python train.py --encoder_arch="mlp_mixer" --model="segmentation model" --dataset="aerial photos of the United States (SatlasPretrain)" --train_examples=203450 --image_size=48 --crop_scale_min=1 --horizontal_flip=true --num_classes=8 --encoder_norm="layernorm" --encoder_norm_position="pre" --encoder_activation="relu" --encoder_mlp_ratio=6 --encoder_parallel_block=false --encoder_inner_norm=false --encoder_patch_size=[8, 8] --encoder_conv_stem=true --encoder_layers=8 --encoder_width=256 --decoder_norm="groupnorm" --decoder_activation="silu" --decoder_weight_standardization=true --decoder_widths=[32, 32, 64, 128] --decoder_blocks_per_level=1 --decoder_block="bottleneck" --decoder_attention=false --decoder_upsampling="nearest_conv" --init="trunc_normal_002" --residual_init="zero_last" --optimizer="adamw" --lr=0.001 --beta1=0.9 --beta2=0.95 --eps=1e-08 --steps=5900 --batch_size=128 --epochs=3.7 --lr_schedule="cosine" --final_lr_fraction=0.01 --warmup_steps=290 --weight_decay=0.3
Rows from block 4 of the encoder of a small segmentation model, named by matrix and row number. Rows with one number belong to one neuron. Each number is 500 + 40 x the weight over its row's rms, rounded and kept within 0 to 999. All counts start at 0. Numbers have three digits each. After the name is the row's rms in percent of the matrix's.
Before each neuron's rows are labels from the 100 images, of 14976, where the neuron reaches its highest value: "responds to" is what is common among them. Only what is clearly more common there than usual is listed. The data: aerial photos of the United States (SatlasPretrain). In brackets: how many of the 100.
# fc1: MLP up (encoder.blocks.4.mlp.fc1.weight, 1536x256), inputs 0-127
# fc2: MLP down (encoder.blocks.4.mlp.fc2.weight, 256x1536, transposed), outputs 0-127

responds to: building (87)
fc1.166 091:478504565485481452545436479510488483525538535476483550510508493528495502455541490491523522519512447553480516568543454542478441463538515491384414519560497561506513507538506511493554437464608510493425555499487526488550494417471438530491525461459488472489473443530591474475495465472490490513502493474464546456489554453521506535512533426492484493461453444543499468515546517506555466559442
fc2.166 086:501525407522539523462483524496496495520534526459540493497515453467503503478427571573512509506492536521525568492528473532514487502529448526504517462506452484464465494504539494470464540488478483436595511510518461503492500509502478473503430502474480475536462555558504510518545469568485550453521467496513541546513487547542450511515452518445510568471474550505436474546448524578500482458530

responds to: building (90); parking lot (26)
fc1.474 175:515512518474506494501525421548554590497510469553530536489481560510505524544506453477510487492547486458487513560523487473524481525460529503466513492488551506507510555463484465521509505418488456528442517489429445478518525492499449471550602532512456532476457593530459455573436522537450478439514450500553491493485427544541589445424443524635466500577501539482564498488461529467399522542558
fc2.474 208:562525465481542503497540585462460472552465492528504513502452510460485483477481603517462519462498548506487571460560465547493450447544517551529604493485454581490444427478531528499514479618478483509561535477497520509500523455511547511484496476500473577481466479516447510492571509489483448439551457504530470507425479530449482503537476534510567576497529493459521571492500506533463421523467

responds to: building (90)
fc1.154 093:451490542498504481455451553433520495502494484490476499398585489519515533505482538518519490511457491521533534508481493536471509448424525501468386443562469462434506519461481468543598535498452501452483505528480414539534556495459441536466485502493520497534494474592512572469469480462555538545472528411488547522545521441519508492511454414514412405485499489529505495567533470487534508513514
fc2.154 080:528438472481525568498454538488470490459492507543482544538518459442543440449547489489481491421500502543496468543507552512498592394504452587510491491483403538484506530502515482448461516563536485534557452499562549470525456472524460543466454581486546551553478511475483494483529504556487523576522572521492568492512585469414485482509487474426526525480483485491473532464471505466513513418524

responds to: building (93)
fc1.130 199:465517479421487494451534553527523569507532465482512522418493444498496461542421489538534482515454485489443549521510579552532475440511578521484488476505520422481548489513506400556573500535501514506490523498535500518515492471410529449484526544481476492465454506458495542511497545483445553519484504463434479433451468528490536462506515457539465461504511506465575542465558509515525504478506
fc2.130 267:521496507529478482461490488427503445578499488509490497429466456511509529510477536549538447566420462489528470459409554472496501507468519458617561501442513491549482484454407534525464530515416501486600509486532509532447435525511555453491477516494489513492559415502514480481458540426513487480499537482441479494506461549535506467549467528459541511541557488515511490497533482577461512497458

responds to: building (75)
fc1.466 162:540551521507417461586533490515495420438538420480489485539486530566458501513559501489467456559567546494558457564510500441446446545488514475509507485464532516489539531502468471524544495514477448445472541504526524504521490554485515476552540458543460475481507462543475510514467584471495441479462457462485505506501414499471635488523511480552456491552496507540540554523449489491479531515455
fc2.466 190:506485514478448517470505556438489490572502459475548464470538539546431514503497535443462513510554475460501498474509539496514474460533478423500541525542514523481415438501460507518440451524494511471519543569457538447424484545451511490424473449552459480497550473472450488457521508493493430559494474528513456485480506518520513516536563426476573516462563455477502554489388454547542431451536

responds to: building (80)
fc1.368 107:458513557501465535507433407498532528523496478477523524519495527509503507510542468536510514495469448506564503560493488483500470459468521467426414525526504444547461561446456466502501508380471493483445520495485445517513570498521454496474534505487466477483466503613473487492438498481515483448481511472486594465491467440538542441564431474495460487530477510518485405543501588502507520517476
fc2.368 096:494539510539537504431536513462517478577467460457558512522440515496528565568470505521541464566427408536526494510478466484521494478474550503577542458459497484490574481510465493505529523492441476423514546535522511536518481479546522516541524452536504452477492400482600543497526476362567507473513523484459570485409474567515520489472497456531471522557536483478521446508491512558454507584524

responds to: building (99)
fc1.352 151:489551505501509492563439551507546542524546452513544490532460514478461528454512549557500517533491558509506537528521427532479530494502626558456470470463470513576549528439454515495591499505497471466470508510532455509512499509496509480513561478518467503461502458463542541519468520487488533526495531431475527446507465446512536487549467438481498437523502516509551572519547462494440521546536
fc2.352 146:513472448506455492497596464461457465487439527522414517470476523433496452528513460478468521532501499542534431516469507435483516529474447473564543513477487523477507498497469510458527505477521472564474442435523525468564446502503514516540487439519575544570465495449547499465494472527552487445470497504438493540498507510481463496482492502460555554497508437485503514407449521476476558457465

responds to: crop field (27)
fc1.633 161:522489457553497566512509441560489482437512543547493472522572515514545509496562421575499541508510532527469416487471500471492542460406523450509442493396525493522449564456429489449496508455480474570492493523467502553594502481518487509476471499502574524570496493479519547551471416546542471466444516530501539497517503526441418422536487502502494540559483456454563407495514463523501551466558
fc2.633 170:442551481501533527504416480503479543529557549460425411461525484481523503491499521546496477543506532454391535512481527548568550529579510525485491507574499449498536456607553470535462503464509519490497503526540481422553547526478543469462483548537512475542498479492490542522510528486521516522504516508557474511496541536496485570424525523492499452535504478548533519405552417490528522468553

responds to: building (94)
fc1.110 179:529493516472514472483476452499569567503529480497565516514496543526463540548508372453482475511526436408489518545517476421457542486458489477444511479454514542517475544468495419454496506421497449517469519479434474498472519430490423481529548537434439539460439562489504482541488544503414493479542514525495505502481411512577549418493425526558488506517489516493550509516439550508460506558539
fc2.110 228:550523494454548486473551561434507487522458520511475489502454488458488495560474597475488469518461525529485601467567483569502462465537517594506581487525487552489499458488572504537501462623480498494536518490544529501489500482498560487529493474496457543471473472484509491469595492466458526434534496507462467513434481535482456529497469548534533559490531510472505546479505498527495419499496

responds to: crop field (44)
fc1.665 061:468483464504505476476563488460464527470529525466561537413563460608500534551438490483495554540467488503496479524462499463471490509560472459537513402486570522494421421516474473493606535504546492484490578520467424525516453468493511398502541518462499563542443462465568524546442499500520489489476495509537507406464399520545431497529477421497475436478498483476533528535402474482472544492451
fc2.665 047:517488511458519452517552484482516435445545452495585549495463534574431491482458517380474449530520497463593489536410485534487519500535505402491471551534580530493462466554513496483494440488526507476453569514453494563500501552448443536485512464441464430422525510439527570572443576507477507504495509529471470486455445519500603560594446593510502464547524555512525552614492554485482445507458

responds to: building (94)
fc1.348 061:515451450485476492456433471487525507446451461490580525490514512527521535519399480469530444511425457470546541503450488464543470477493556506529506433474549475454506478469511466468552477521502483493517581572448519553513545489486462497449447528529464525472473532525520535461465572503453490510474550468401503406422496534565484454563480502429457473492460475486556461536541559540516442544467
fc2.348 042:540485512479472497559457503580524468502514424500546499521531498555465517554493526508438467513403458440581436512434489488494444502524500444514480497492585517593467486528435512483494461475571526496568531537448517519501528422474490536432544433497542414525533397452528535528480526432524482550475438490458509429510480530456548538567535441497564511541555457487450496539507503552483455470480

responds to: building (88)
fc1.150 169:505500509459495442531503414489606568507550480495533523523470526484491550518518411449494507533561455476479483547509505455494488511494493453482518505482545528474500554511495512524468557401509472510452519471494510493485541481518448507527584477518424520461415558511450479553466588563448567457478536535579507519489451487546565475444519550583484494560519504513547494494503515372437535542554
fc2.150 212:528507475486482477496540632457485435557503519527533478507447471509442518501499577553530497510446523513476510496470463507497435510503532526564580506516465576575429503447495559499525485567424478516549526472517563546511514466566549502475522494493456628488511423512496483493541462417476463472486485518483462509468469562474487488549520486514604547500501488487538544467515464551429398513501

responds to: building (97)
fc1.232 113:513451581511492474515507505483541455490540504511610459515523560498446528450472460522476478494521505497522500566427401469449495527419561496520516494437518536524501531429443509474564527415479510453491568512490468501471490472504518469484524490473481496498515495544512498507487455478493516454474529540495574507502468498519552440464504511508483520515458537576525519558479451518451515531476
fc2.232 112:572381466444606475438520480434530527487496559480521493481554515428413506499455484460456489548527434482551531499475445512418547461461471531432576515494485547472541487483536477463486573475486477489483570575537540491477484487496531506534550533431487482498489506519486452495529516523442542469543503543517570485437556523480468468453429583493487484446509480475511483538450484453477582488487

responds to: building (79)
fc1.153 110:431489521525491538500460508568527521540513517487579491457605471486491486499588473520540449601442474511507520561463527533497525496490475540465528463543547478480474442483516546497527497510473462425499490543457457502446587553517448542480493479488521413457522489501449538542498535517566544533519512465527542542545427468557473520555536482455486452490493466525478548529526490510544416505544
fc2.153 125:566466454456508514498584565547466470543465516457467448484552483501509487567543534463505528511508464515539451475491510495439536497536481497505559462512526564509485492485518519473526495532560503422595432506477524477490431473477560506520509539470509380466483472444554486467554494419458461576541429500401482483533517515444519542502487471475601541575576417511489554476489483551509489489436

responds to: building (96)
fc1.147 188:475515477485510420469548484474568485466513484519458538484507411461446462488478463573517482530507557564489503499407498461500455530541480493438485454501582486510543472514522492517519580505546504517491515509526494544464514573467511478509537567405491525508457516480506475625475576533485547468482513531432468534521436546550481471495453540472533469556522479450547577490499524519423478509518
fc2.147 214:528471528527477465528555552547485442490464524485531491495457453480520518416516499548585457492430529565469487519436504484491408520487496487555553503473536541490524493499502509497522491534465484499559516481568570567553498428481540497530557589487460474489479476496514532527483538481503562397524500514466462573519460546501526492529485496486546488543492441517533528480500484545441468528488

responds to: building (86)
fc1.553 130:428476488485494500502487472474488524451513500513582555439531533510486548479524481534517492476469543450479473529466467480514471513470563477460401493499567430525507563454389510523492481390453460497382497514533473487551472506465538519465519486531470502446495495459459506529407498458503471496380535475502505430542479505457560507498504447492477437538441491486535479526512507551534512529559
fc2.553 114:505514475475489418457445497473362498543496474496471480499489459541442428525449471495504484592527448539568580480493464496465505455478461564488549470479485535527547489443529558514420531542510488485525475490510527502440527536509513516546488442459577481560499423449509519516522474467553542522548549561479497470474499512397475452515491512469519509457527519527437472546535452521505452502452

responds to: crop field (26)
fc1.675 155:537498494507518601505536519517479482414556579537496469524599523529556552484511408554467471462550553518487467437511492448512522436432499451505433481445493530483456504455525465434491502519494451566434486523520513526627478509512507535463474506480541551573494517486512555579560471466550474467470462505526457534512464552482524444500492517562465540501427463535517483480509465545547549494562
fc2.675 171:442503461538492516502464514480460528540518528505447419460476471497563505447455560545530517502414528432420480454427542534542583477606494496529476520563466437497466462589451532475498523478535494485568528538516486526541467481476547481431460521566524452517539459472507580509469477469546491561507502483554510526503562530499461586498533435454492459522528479543532550413527449471512525493520

responds to: crop field (75)
fc1.620 139:533509407541507489490527473539494570477534571525581482516571568493530560491521475514528585508456511510459506467469509443417505493476566472493541464423555483482543503482490459416587467477559457521459514552516485516562516496495474602491495523493553533527512458506558606478494467539579537512470514531476485484551527515448465470459483485469519524546475450498592479495587447485517495548565
fc2.620 166:440441497535493541460460522478519523519506505497467450464522509508508527447464541542531502554495465460468485500420510502560573495517467498496515549529487441555493491501464542469386573503506481464496509498508537447503555542490474493435549548519544496531525452509543473503481471507552536524473594570547523521549550567501439507543491448484531446409555492487422499463526457494556505484519

responds to: building (96)
fc1.330 073:466479416423494511519491477535608495473558437432529498486554490520484496478431454502564558544472496475517531470368428484459486468445595502498478545470520479490453507474474492466491500472553527533459558590468490503518514453429472466527449484426491494557458498474506493514450450525487521476401486475464440400374430510512544535532457438494499437476492533462513492524529553479497450570564
fc2.330 051:553448485581501467480445449403465545503466527538532530444538505513459457522514492478526525415513448442549537483528460497535514560467507429491490486493573489519488547517510476566431433468544499538482454489519484481490530434427487587475451506509554493534538562450493504473503525464550455484503445463411518416518529517452434463504492485440494520533537440537518456435574521547558559488551

responds to: crop field (32)
fc1.11 170:477466423503517549517553485523463498431554573549533488558617523511546500505547358538490533440501535512497436454475512398489560465435548450509457495424521493475419506452488500408503517463536461528490499504498485529554448498530460542457450461481543550538469557495487554509515474478491520474435490523499472506555499524509436424513507526484480527483424472443571466473505467522556547543583
fc2.11 195:433537483557501536550464485509472507509502518490448412484441527498535503456506551559525493502437525475444477484472525532554557535557451526540456510543444436541482468574476498521457480469464482498509538534494441499520511499471527511451499521579534446554541486514486592520469492471605495541472512453527541514533529488478488576448591467473469472515500458563490507449558422451509522478526

responds to: building (80)
fc1.0 121:446489525504480497527457507509516533493483503515530509456557479485477554516515514619512501512419540516514529559486459534535480512407478460520450467515520452549470480394482507505503506510485437474501512551497368510454544467485479551449506572524493498432486538562539502566450487464528473474551531488513541516542465478529467454532459493502453392501451475510468502553555503519563494518554
fc2.0 117:498499471477483561526573510527516468527565557473492506533538511521566494491577421534536522410521506628537447495473509423526495543491456522548543490482483556547454531468508537493496545483453479459515388472483551531453447482573484519504556531483547437540469521496494417472545485495523493528474467523495497525570481485433524481505477504435581561520557410534449539466514512501455505519487