python train.py --encoder_arch="mlp_mixer" --model="segmentation model" --dataset="aerial photos of the United States (SatlasPretrain)" --train_examples=203450 --image_size=48 --crop_scale_min=1 --horizontal_flip=true --num_classes=8 --encoder_norm="layernorm" --encoder_norm_position="pre" --encoder_activation="relu" --encoder_mlp_ratio=6 --encoder_parallel_block=false --encoder_inner_norm=false --encoder_patch_size=[8, 8] --encoder_conv_stem=true --encoder_layers=8 --encoder_width=256 --decoder_norm="groupnorm" --decoder_activation="silu" --decoder_weight_standardization=true --decoder_widths=[32, 32, 64, 128] --decoder_blocks_per_level=1 --decoder_block="bottleneck" --decoder_attention=false --decoder_upsampling="nearest_conv" --init="trunc_normal_002" --residual_init="zero_last" --optimizer="adamw" --learning_rate=0.001 --beta1=0.9 --beta2=0.95 --eps=1e-08 --max_steps=5900 --batch_size=128 --epochs=3.7 --lr_schedule="cosine" --final_lr_fraction=0.01 --warmup_steps=290 --weight_decay=0.3
Rows from block 1 of the decoder of a small segmentation model, named by matrix and row number. Rows with one number belong to one channel. Each number is 500 + 25 x the weight over its row's rms, rounded and kept within 0 to 999. All counts start at 0. Numbers have three digits each. After the name is the row's rms in percent of the matrix's.
After each channel's rows are labels from the 100 images, of 14976, where the channel reaches its highest value: "peak on" is the class under the peak. Only what is clearly more common there than usual is listed. The data: aerial photos of the United States (SatlasPretrain). In brackets: how many of the 100, against the usual share in percent.
# convs1: 3x3 conv (decoder.mid.1.convs.1.weight, 64x64x3x3, standardized in use, each kernel summed), inputs 0-31
# convs2: expand pointwise conv (decoder.mid.1.convs.2.weight, 128x64x1x1, standardized in use, transposed), outputs 0-31

convs1.57 106:479474497492560503464484536491549475517465506478470508472537507470473493505499526491495485485511
convs2.57 141:520520515511462472516529482460491528548528455512479528485485523511501498469466515461528513528495
peak on: building (25 vs 3.8)

convs1.37 099:489506511467466551491521510466533490463508467481471492477483477466485453496486491491478474462497
convs2.37 061:522544523514519499467533460522502490502475501523540490517460485490551531474508457498509523496533
peak on: crop field (25 vs 6.9)

convs1.45 096:479481505476449546479519508475508491498521470483478469477459463498494480472487460474472481487473
convs2.45 119:493517519527522492492530483522480511490455510523515509494490484473529519502513464503478526479525
peak on: crop field (33 vs 6.9)

convs1.19 109:505505485513523481512490491526465529487489519509514470517480484516517530477489489469492524496484
convs2.19 087:518511493482476513487484483490500491499527510466519472486515536536439494512490509526530484515458
peak on: crop field (25 vs 6.9)

convs1.11 098:480488494475542511484497549471564493491483470475476526475534473475486498511513531501475483485511
convs2.11 089:486462495482467512469523489498494483523529450493472492530508500506498486488494514494508489518489
peak on: building (25 vs 3.8)

convs1.2 104:482487501464546511482489547476561489485484467470470514475530469478484491504500519504475482481515
convs2.2 063:483496501505461515518519484493490489525525457502457492492504493504500496470512525486516498524502
peak on: building (28 vs 3.8)