From a checkpoint of a small segmentation model.
Model: encoder arch mlp_mixer, encoder activation relu, encoder layers 8, encoder width 256, decoder norm groupnorm, decoder activation silu.
Training: adamw at rate 0.001, 5900 steps, batches of 128, held-out accuracy 87%.
Data: trained on aerial photos of the United States (SatlasPretrain), 203450 training examples, 3.7 epochs.
Rows from block 3 of the encoder, named by matrix and row number. Rows with one number belong to one neuron. Each number is 500 + 50 x the weight over its row's rms, rounded and kept within 0 to 999. All counts start at 0. Numbers have three digits each.
# fc1: MLP up (encoder.blocks.3.mlp.fc1.weight, 1536x256), inputs 128-255
# fc2: MLP down (encoder.blocks.3.mlp.fc2.weight, 256x1536, transposed), outputs 128-255
fc1.1161:546549536485513428535497441474547491510555517590483535545405462532526583615480589459425439576513551478485497553531563459486578452533417580427547569515533507479454490382563484418515392458503555445557455449435503505440512527462460525530432549413572510468497535414556485436511519423438452563538535608482470484559567431493541484472517533492543478484525535481583498534525492535505496522488
fc2.1161:477489526474509504483527518479476526477482587465474478552446549476591499464553471534424542448384448437457458583509539575536466427486517498554527482453544531503627538548453522567460671512466513520487502467537493450439469503509593476390537524509508429556504417545572534612476439523525353523537528456504529483539478509491364489525492460453481521483503566410494586396547478490504484511570
fc1.1162:522424572545554443541481486414587540582500509504556546511480442535471507537435616530530460485448496510498447543515520511518525368568510464448541575606532493498480494555407465495413490523519543505591494522459437491528392487517437531515550514460460413418474506524427500453514656479441483526424464604513568439513459469533454527494524510474612380511509542484465544487512514564546540549506
fc2.1162:434619478470412545478431503457447487433465564474495474532598582446546504459544380399454455562466521522514491450462494655542456454432508491513593448433498582512557447472537467432498454510550497509482510471447538435519525519526486496503517547422588516554472494536529582528514441560531520526563533494541512515510497475489472508553524503513478489570474500475502499381597504571502329491534
fc1.1163:591451503466471459428492523486560488526473482501450568506435367546512483470454549557567444487531550519486498446485443434539595487516517546543455544592509470378451461430395522411508461474454596474530468531382461495486469502458486486480529490505411470561551576541520417499526527523454541535507532459594481490559460420547447416553519573445532430471483560420552544570536447503549549427551
fc2.1163:541498499464528509505478512563498487513518487463498512511610479478593541476476518506385512477382485553426456514500447511348427541455487468628374492500497545385471493444492532472489515490524471497514490499506452506625619634458444511591516503434486562553475550498496491496491465464539417486541472444490491484538512489490598545477545520524514461504540533538526444544488561489494532479607
fc1.1164:635516486545544493450503504436517466570419543472514541500529427472522499494535582596546490531493563475534487575468530519528583453478496513498487487468472563445513459481450501451489437540502518544648571415456444440618432510462475499574489411472509442466543440511498569470447537415449525481446545539467444444560443537445426491534445524501608495586418576421452533460505513438434589614480
fc2.1164:510532467479521571477507531585522540452449504521456447528559577584550532397518496550388461474530398607429514502497530493465448453533535507580444420451466536518520543526479495555589507552481525556489481470541549514545636587542565468528493569483516476510538478511521540484543379530484488493645537417417543529432515475533482498532536474519483486623530438572546409498490514451452414521513
fc1.1165:551471561512544418503463558472564465448505492501603544472498472444430480530450470502485556501509514450536487534493468448547510448502432497438486552535554428448491469418459502484484441500515561371579483484528467462456492494468489499452486422509435479538582497416479440411576534460537452524384472581482492383628473422411484407521521571467513454567507446449462462539580500448476545470561
fc2.1165:408507497541503496546424504405483435516493492480504467530497534443630477491429501467480476506351568435574470481494596550509489472511458495589519479507509513529452460479466390462441553431460557468499511515485485454514513453451581586495443542510474484498477405565517472443570544512431402431555513516551443490542426490497440478519504432474521481535481574414537547451444467495507437417520
fc1.1166:547461552455493522510404541554666473579464443407491534483413435513423474512489573497505522439473536443465464501462515483535471447417384554490513549567498462498488389390460429402452503569505575452563516549500425455513510546431533503499484443446501542489498465533529465542470522444472501544346503496509469424539445416495498489453421520475587474472467589502541535527414431402539557474537
fc2.1166:462504566489401464492585395554408522423509541456474419423459511449524495518491406438493548406476534515507573488537501508546487521508544416514504484455451543605607569565539544572524533478450469561397534446565423487432432414585516429518517512575515491458393492477538563565512385586533517480536502435519542521474498501465498535482591425514489542483435459482422487392545550584536447500512
fc1.1167:663419507479528421516487498507659430527508479541549540555448485532500516549521658504508468401412502420481414501497480466478483463483483535504487561542489529546524460420563407483532508522487556449513504569360504491477452517494573536561469381542495457552509407469507492459436552485474504480478500508536433468502483495521528493576489505464537444599502538406477454498439406419522552547510
fc2.1167:488511542546527459423536465452466517443532563517548493473479467482568516524578509455491492465543493549478455479573499635494476544521584507516606452527504538535554595562530523572418525534480515508510564382572614406474475536506446580521530565558613498582484493596536542538531442509558477535578559445553568493472460496465442528487521504437495537421438543513436498441608461560503463516554
fc1.1168:542485507577555470449385511498517547636448487413502509545490452541438515426424562535506469514489575453528483509488516535491546523564508554451403556530525428503493446451515451487469402460468529421417455557431511542505480565455428481479503479484466433472561379437455458458512556469380511492453505512390448433544472499499512450486527498524531463387483544420463486525444414503604547456457
fc2.1168:544567460541512497434471531566398448486565522516419579518593533523513541470440499512456449467484478449543531416554459507413527522416453488541385473540464584489457431456479529428529557445564411548357559526456434559565517515494562526593509518464541592462509486477572485487434462579501524468476475476436475471505559491488592556439535581570413510503446531500552484490480575454425505453477
fc1.1169:578432470478539500449517580456583546529528469407534521510455430484493519513468509523521433513489513495522387555465452517432566477516501537473435510572501473415475445442463450497468475513456563444591516509517445454528516494471499489533435388519406430467513411518508441503504544453454452439493572533556498489462494423612468429484505526524519468419595531476481529414488498454461511521519
fc2.1169:503506520553441513467583563533503475510589397524535551443551558445405452509438477494519614416472503513610579589546502517447544515435472549555605479509487520545567507552513574462509575465606447493528545568489540570485502503544484580458463518437463556562533513539443588633554446491544487385521498495472473581482485592508487451469473469582553542448452456494485567469566449471450437457473
fc1.1170:473442533497527445480521513430590518584485472524660507523385446544483513558463584620523508509515528542522452495495405464436477459479401546511423536533534477459423464396507508492376436516529511444662495562467513447500383523414428478527489479506376553400496465464506478411504579476479512476466486579509394438500505455489523519504500482505540421481488574460430464505428523495552538487493
fc2.1170:338542440506486515408523599474436534383546476529435468542538451499503444420474517440450501479552414570541501487526490557506475534494484565486478403420527433519508462556537484450519477546479535441374484529461542574490542462484537441536485462510551573489546575472471562504493474477562550493493510433469465571452572506482548458562511438646401529457525573535490441442535460464435377558504
fc1.1171:543442540545572406595511527475560512563445398510543458513493516563540443495529537536554443479543485465543422439526519390436509465492479568532450488515564453444480456401463478532490501455513520505563472483486488486424475536475547529481473482367380546439505565565485490542557594460495502597467458589400503465469476441483471483508402544453538409508452551480464400486519478447590575578492
fc2.1171:508461571504481504401623524480498458549472532561547570544446534554467462455474512515541471526432473462391455600516573572557466454471489492601619591567449517509571488590444461497467670442508476521506585462502463516489488508514506533457499478559490451549468478562566554557516469545519396469528547492575541501595525449502444487446496536533522544483472400439564502445576482607509412481549
fc1.1172:526458508539581526425471580545594513571425478522534456539522448537563518510458543578529488521475584477474493542582554475451481469396524506584502615597545542476406517472453555502479591460502509549578482493465531456488481524497521449498477506550502475457443382479546468517560550489467544448418459538430557456567424449423464500543519456444538409571471470419480412485479487516490602465564
fc2.1172:471505422470486578460505474556491574470433547460511512467419475521510478436575500514503444446525477476457500478421608456546486476598541459462515419507517498533592591550528501612500515572466531528477495525605521480449556491560592479515514486582569385529527490470505610550483481540486475533611502511473566556503508566490436518460494515505440553566465469487524512418598481489465510589510
fc1.1173:556486514484581479524493472576612507589469556579575544507429449489480498488507537545500460510441521548520454466421532445427562464453437588463505507506475517447421408513497524439517539502552591443590492453490519470605504556407475614573530463489531480448559467503558419439518603458418516527545479564425467413522498454477502476490488540445590498563583485457544528562509440486485506557572
fc2.1173:487528492486448589517542510608452499373505533473501474478491573469539470480467304446399515387470517493469580469452519496477501497489538524517508366452438565520597555579539522568477572496519479505454468455573447493479553478626567527459580561465574514510465513475509564582458468536490490442565520463433534547532480574469544539444523387495467555438446492477559513448676528471440386495513
fc1.1174:546559505493606537579491481438507444546463445551411546553510515486475458568455569481538511424390497393498452421470491464548472513509519505423507484459483564506498469438499452490488480437513562585477434492436487475551485547404541538496401440520522467503542403396433513419411523426531540521453545613522487404560460405470452521464506552556604433587489551480484511568560518485493509512536
fc2.1174:517525543546560443524584514451543541540532454500513552513504432431545496496499518517542415516382524450571451413533474474531588600480489542416526542558492463535462482495502416435441516493613503465506547409423427490435424471459480521616504466398438595517381522539457493478470480437497471557416511567538470456481423432494510464558467541468570498435460576496416475500435490559549506483477
fc1.1175:475502482536546340509415487397559523574485509511561564543503392531524539477517535519512490523444521508505450493505521540470501491537461567483486534506549446463494420362487411448484473511497493477605409516408446439606492510423452557498501455513484482508542375510409453447575513499486462519476542549540477447446416388563519449504455482471551367558499466421423499481498382501584530489590
fc2.1175:427564510434482553466543454548497470422571537458523475460497491539570494553538511451523513518463405532554559476536441472483432454429581533491488505525477527524534646537455550617505455455528458584528455559627550422482493479521502490478468570486528580422537573416589469552485427499507574527512549416499533511476486484467494548532532431442407497473524506466460478496433558522531470469514
fc1.1176:609488485498575507437445449538548480575508408473636555509412488501575482510507535504591459612467487537492338483508465483425540509436487539474475508522601464424523461501457579431488459447546487438444467467448483599478419514487492551499424492529476478424458500488507406515540570521457410488421505625443476423526446496555534508552521603513540501424563493422449430525392459545445596475467
fc2.1176:537434496468473513519500421453478567495537487502503526416491521533528479529551472489538587406443500529554525530579404489517568471469539411621511489535570502539583561444560614586496405545527497553502441460549518442513520491499380496460417532462477558448642480543531466533623489526516518564498541481509534515556490507471507514533507563465498401557418488484432413536564520471472474575416
fc1.1177:555504578474534468531495581568599517550454483444624542580437377554503406513479547565501456494485554468503470419489467558586536437475409471476428524486531504419426498531563451469496542488465524437591499571441563532474436498481498459446536445523509523456542437482456476495535546531478504533385469555476461429436494446502546473415538568533553456501430474424507464574525566530527602519477
fc2.1177:462496540489475494535484472499462553565521532419441534500425551555587472494576529512538536416544521595502461521513562509631505479562499487573523450577592521593502503503499590500572437596520556607443518506460578501467489527468571436507465564512440486454486445528578534476567444585463515520520478579434444461543557470543452570527538491545596423568485512428449523434554538436569417579553
fc1.1178:471469496519416462483520526422484493503474503543575515545451480577487438608551588502461460503482583467431391447499520501517547413492391527472427558555537430427478411422536392442427486479459552455549454515400455456588454528430491511472472430607447497393478443522493407450519560361441504505433529583502397452494511447468494434480470528459513481443432551392476518504520447570483607538507
fc2.1178:555522423418489486491575524522545491434452510451463514508483591567547488527559410492458530516503434541512557494563527509579515491557501602516502445455499511568600457547437514449479545492394444505489483481452519538457462514553505436476553464569610442533411538504440549542544383544457513548515467412461552507491514518494463467394436494513422588515474430489344505423629491551463519455541
fc1.1179:529482557465610476550396480403628476478432506533511589484498520515542507465517534545528536588444495459461397515503505479569554394545414520531517568494514508482489398471448484488416521532452569441577483510410454500482440536499497536467489453502456516536516407479459490535538513505435446539507477571501536452549432400510451421474444527512587469517493510307426560597490454534544522491586
fc2.1179:418471519571512440453596425548485516458565549499568557486460448535569499413543520508415540443482522524418536544514475511535478519522548434548481560553439506491528587543496554622491591508554517506507467469572505452444549568573509583452513534491514456459461573486458516585544434445569463505452535506464544531556463528496580456509419464399508550554466455505492451505536420498563480514562
fc1.1180:489429569425560462488487552543559502577487419589556556493481468495537515513501520603494431526501554409469460463474587469489531429440539583459444537471551423481463432424479529485470459479573502519522453520462468464499466472443518452586510395514407487459502475516530452355553582512486424432458603505454563454488468389552477436440506529557556412452486496405508555510481546482512461566507
fc2.1180:463537485409421545519407491507465496506473509406487501443520558520526514582441444492477550468494456400585543529589446524494529467441541554448610421469444526538527548430484601561435474554579432479506500500571511492497454410516409463465544557475543601521529456482529515564569404556437574429471512406460592461550482501499460516433519480478507537444442483454459609468547507550453531459478
fc1.1181:569433424542464467529559601423568409580458429469523459558427441525551502481543577577542499554404526459559486526550501451500536469554474511515426550435556530500476451436505480458472618499436485540507462455513464486541452504480436437455541454526457497431558454456399493392482594463525588499483496520492419403512595522486508477560431527418505451596429484525439498532457543498551537502470
fc2.1181:479588447552517576419455542477498459521523452586425463526569505463515529466472530500448441524578466616453459457449551561473414515525484539512445416482496514450383457526477491431505503510447520496414591565461463574552575549410526533613496515478488457489423527523499559402475523477490469497557502469498434519390568458550497518517514439622428500478526497566538451463489520465472484459559
fc1.1182:579556473460495507501502550512567544564482514419518495561411440621558410517473553558573487539491597461474511520561478491518483545500540567473495452599544380513451502549527408426456462474499520465541510519492368478469478482426534566446460492463462463616454501593499405498494530517406474546406448558477471463578554406566571475497516479487500514563576589470421645526474398522603534474480
fc2.1182:499424558524518488487443502441512520421446500439575555491471467485422470557550453493565444601576569527505445573495615502491464528570463487494534582554509494549371434480514415452506508502468403516498472574416409546455486522371554528588454450625463407553463458472443451486556478501580403510545461528517444475459558417563476490552465553551491479532555466469446489438428482536490483551495
fc1.1183:535385516461594491569466469406578505554530448436555494468446479557491457537525573570498502425517539442502431504425461557452485509490523554490441533545503556469435432463490450474540398494543599472468415459458507526471545494465552576461427359499420440466495511569525509489536615510439567486414506453570504490497467474454466568525476457486561459506470515464423459505460557514586598475514
fc2.1183:381492484510428486468594455505434504473454515494483517394542511561483450505514460434492469482434504440545627552500544538512593509495529472525580535508534515607566540571517490540491597515491469545453499494533512526378504511523545481465523528546554416539418460526486514590538430526527475527469526467502557575559514590505401464482475466538465537469448348536468510432516566576451431543426
fc1.1184:489521561471586459485449512481522482549451474504615521473441378545528466460555544573523431485517577516503437424485469497508472474538454496418467569527516449502440406386536443469416461481548465489545468532498472495467367501438518534423470417522448469530508508522497444367474592493477505515412439547542446409501481458557481465515523544522486470516496500470543471554419501540542582526527
fc2.1184:478518556571527517465496581523461514515572554610476440565492509478491445481519516542435514486590402471471499512433557628484504502456482582503545488442506451556526497593393573492495595541465570438451649491488576487508552533553533562515516507553550504528515447540492554510628448563480490458512520463498518511631483518549446510578514580583494467471489522511571497531573486479565433471551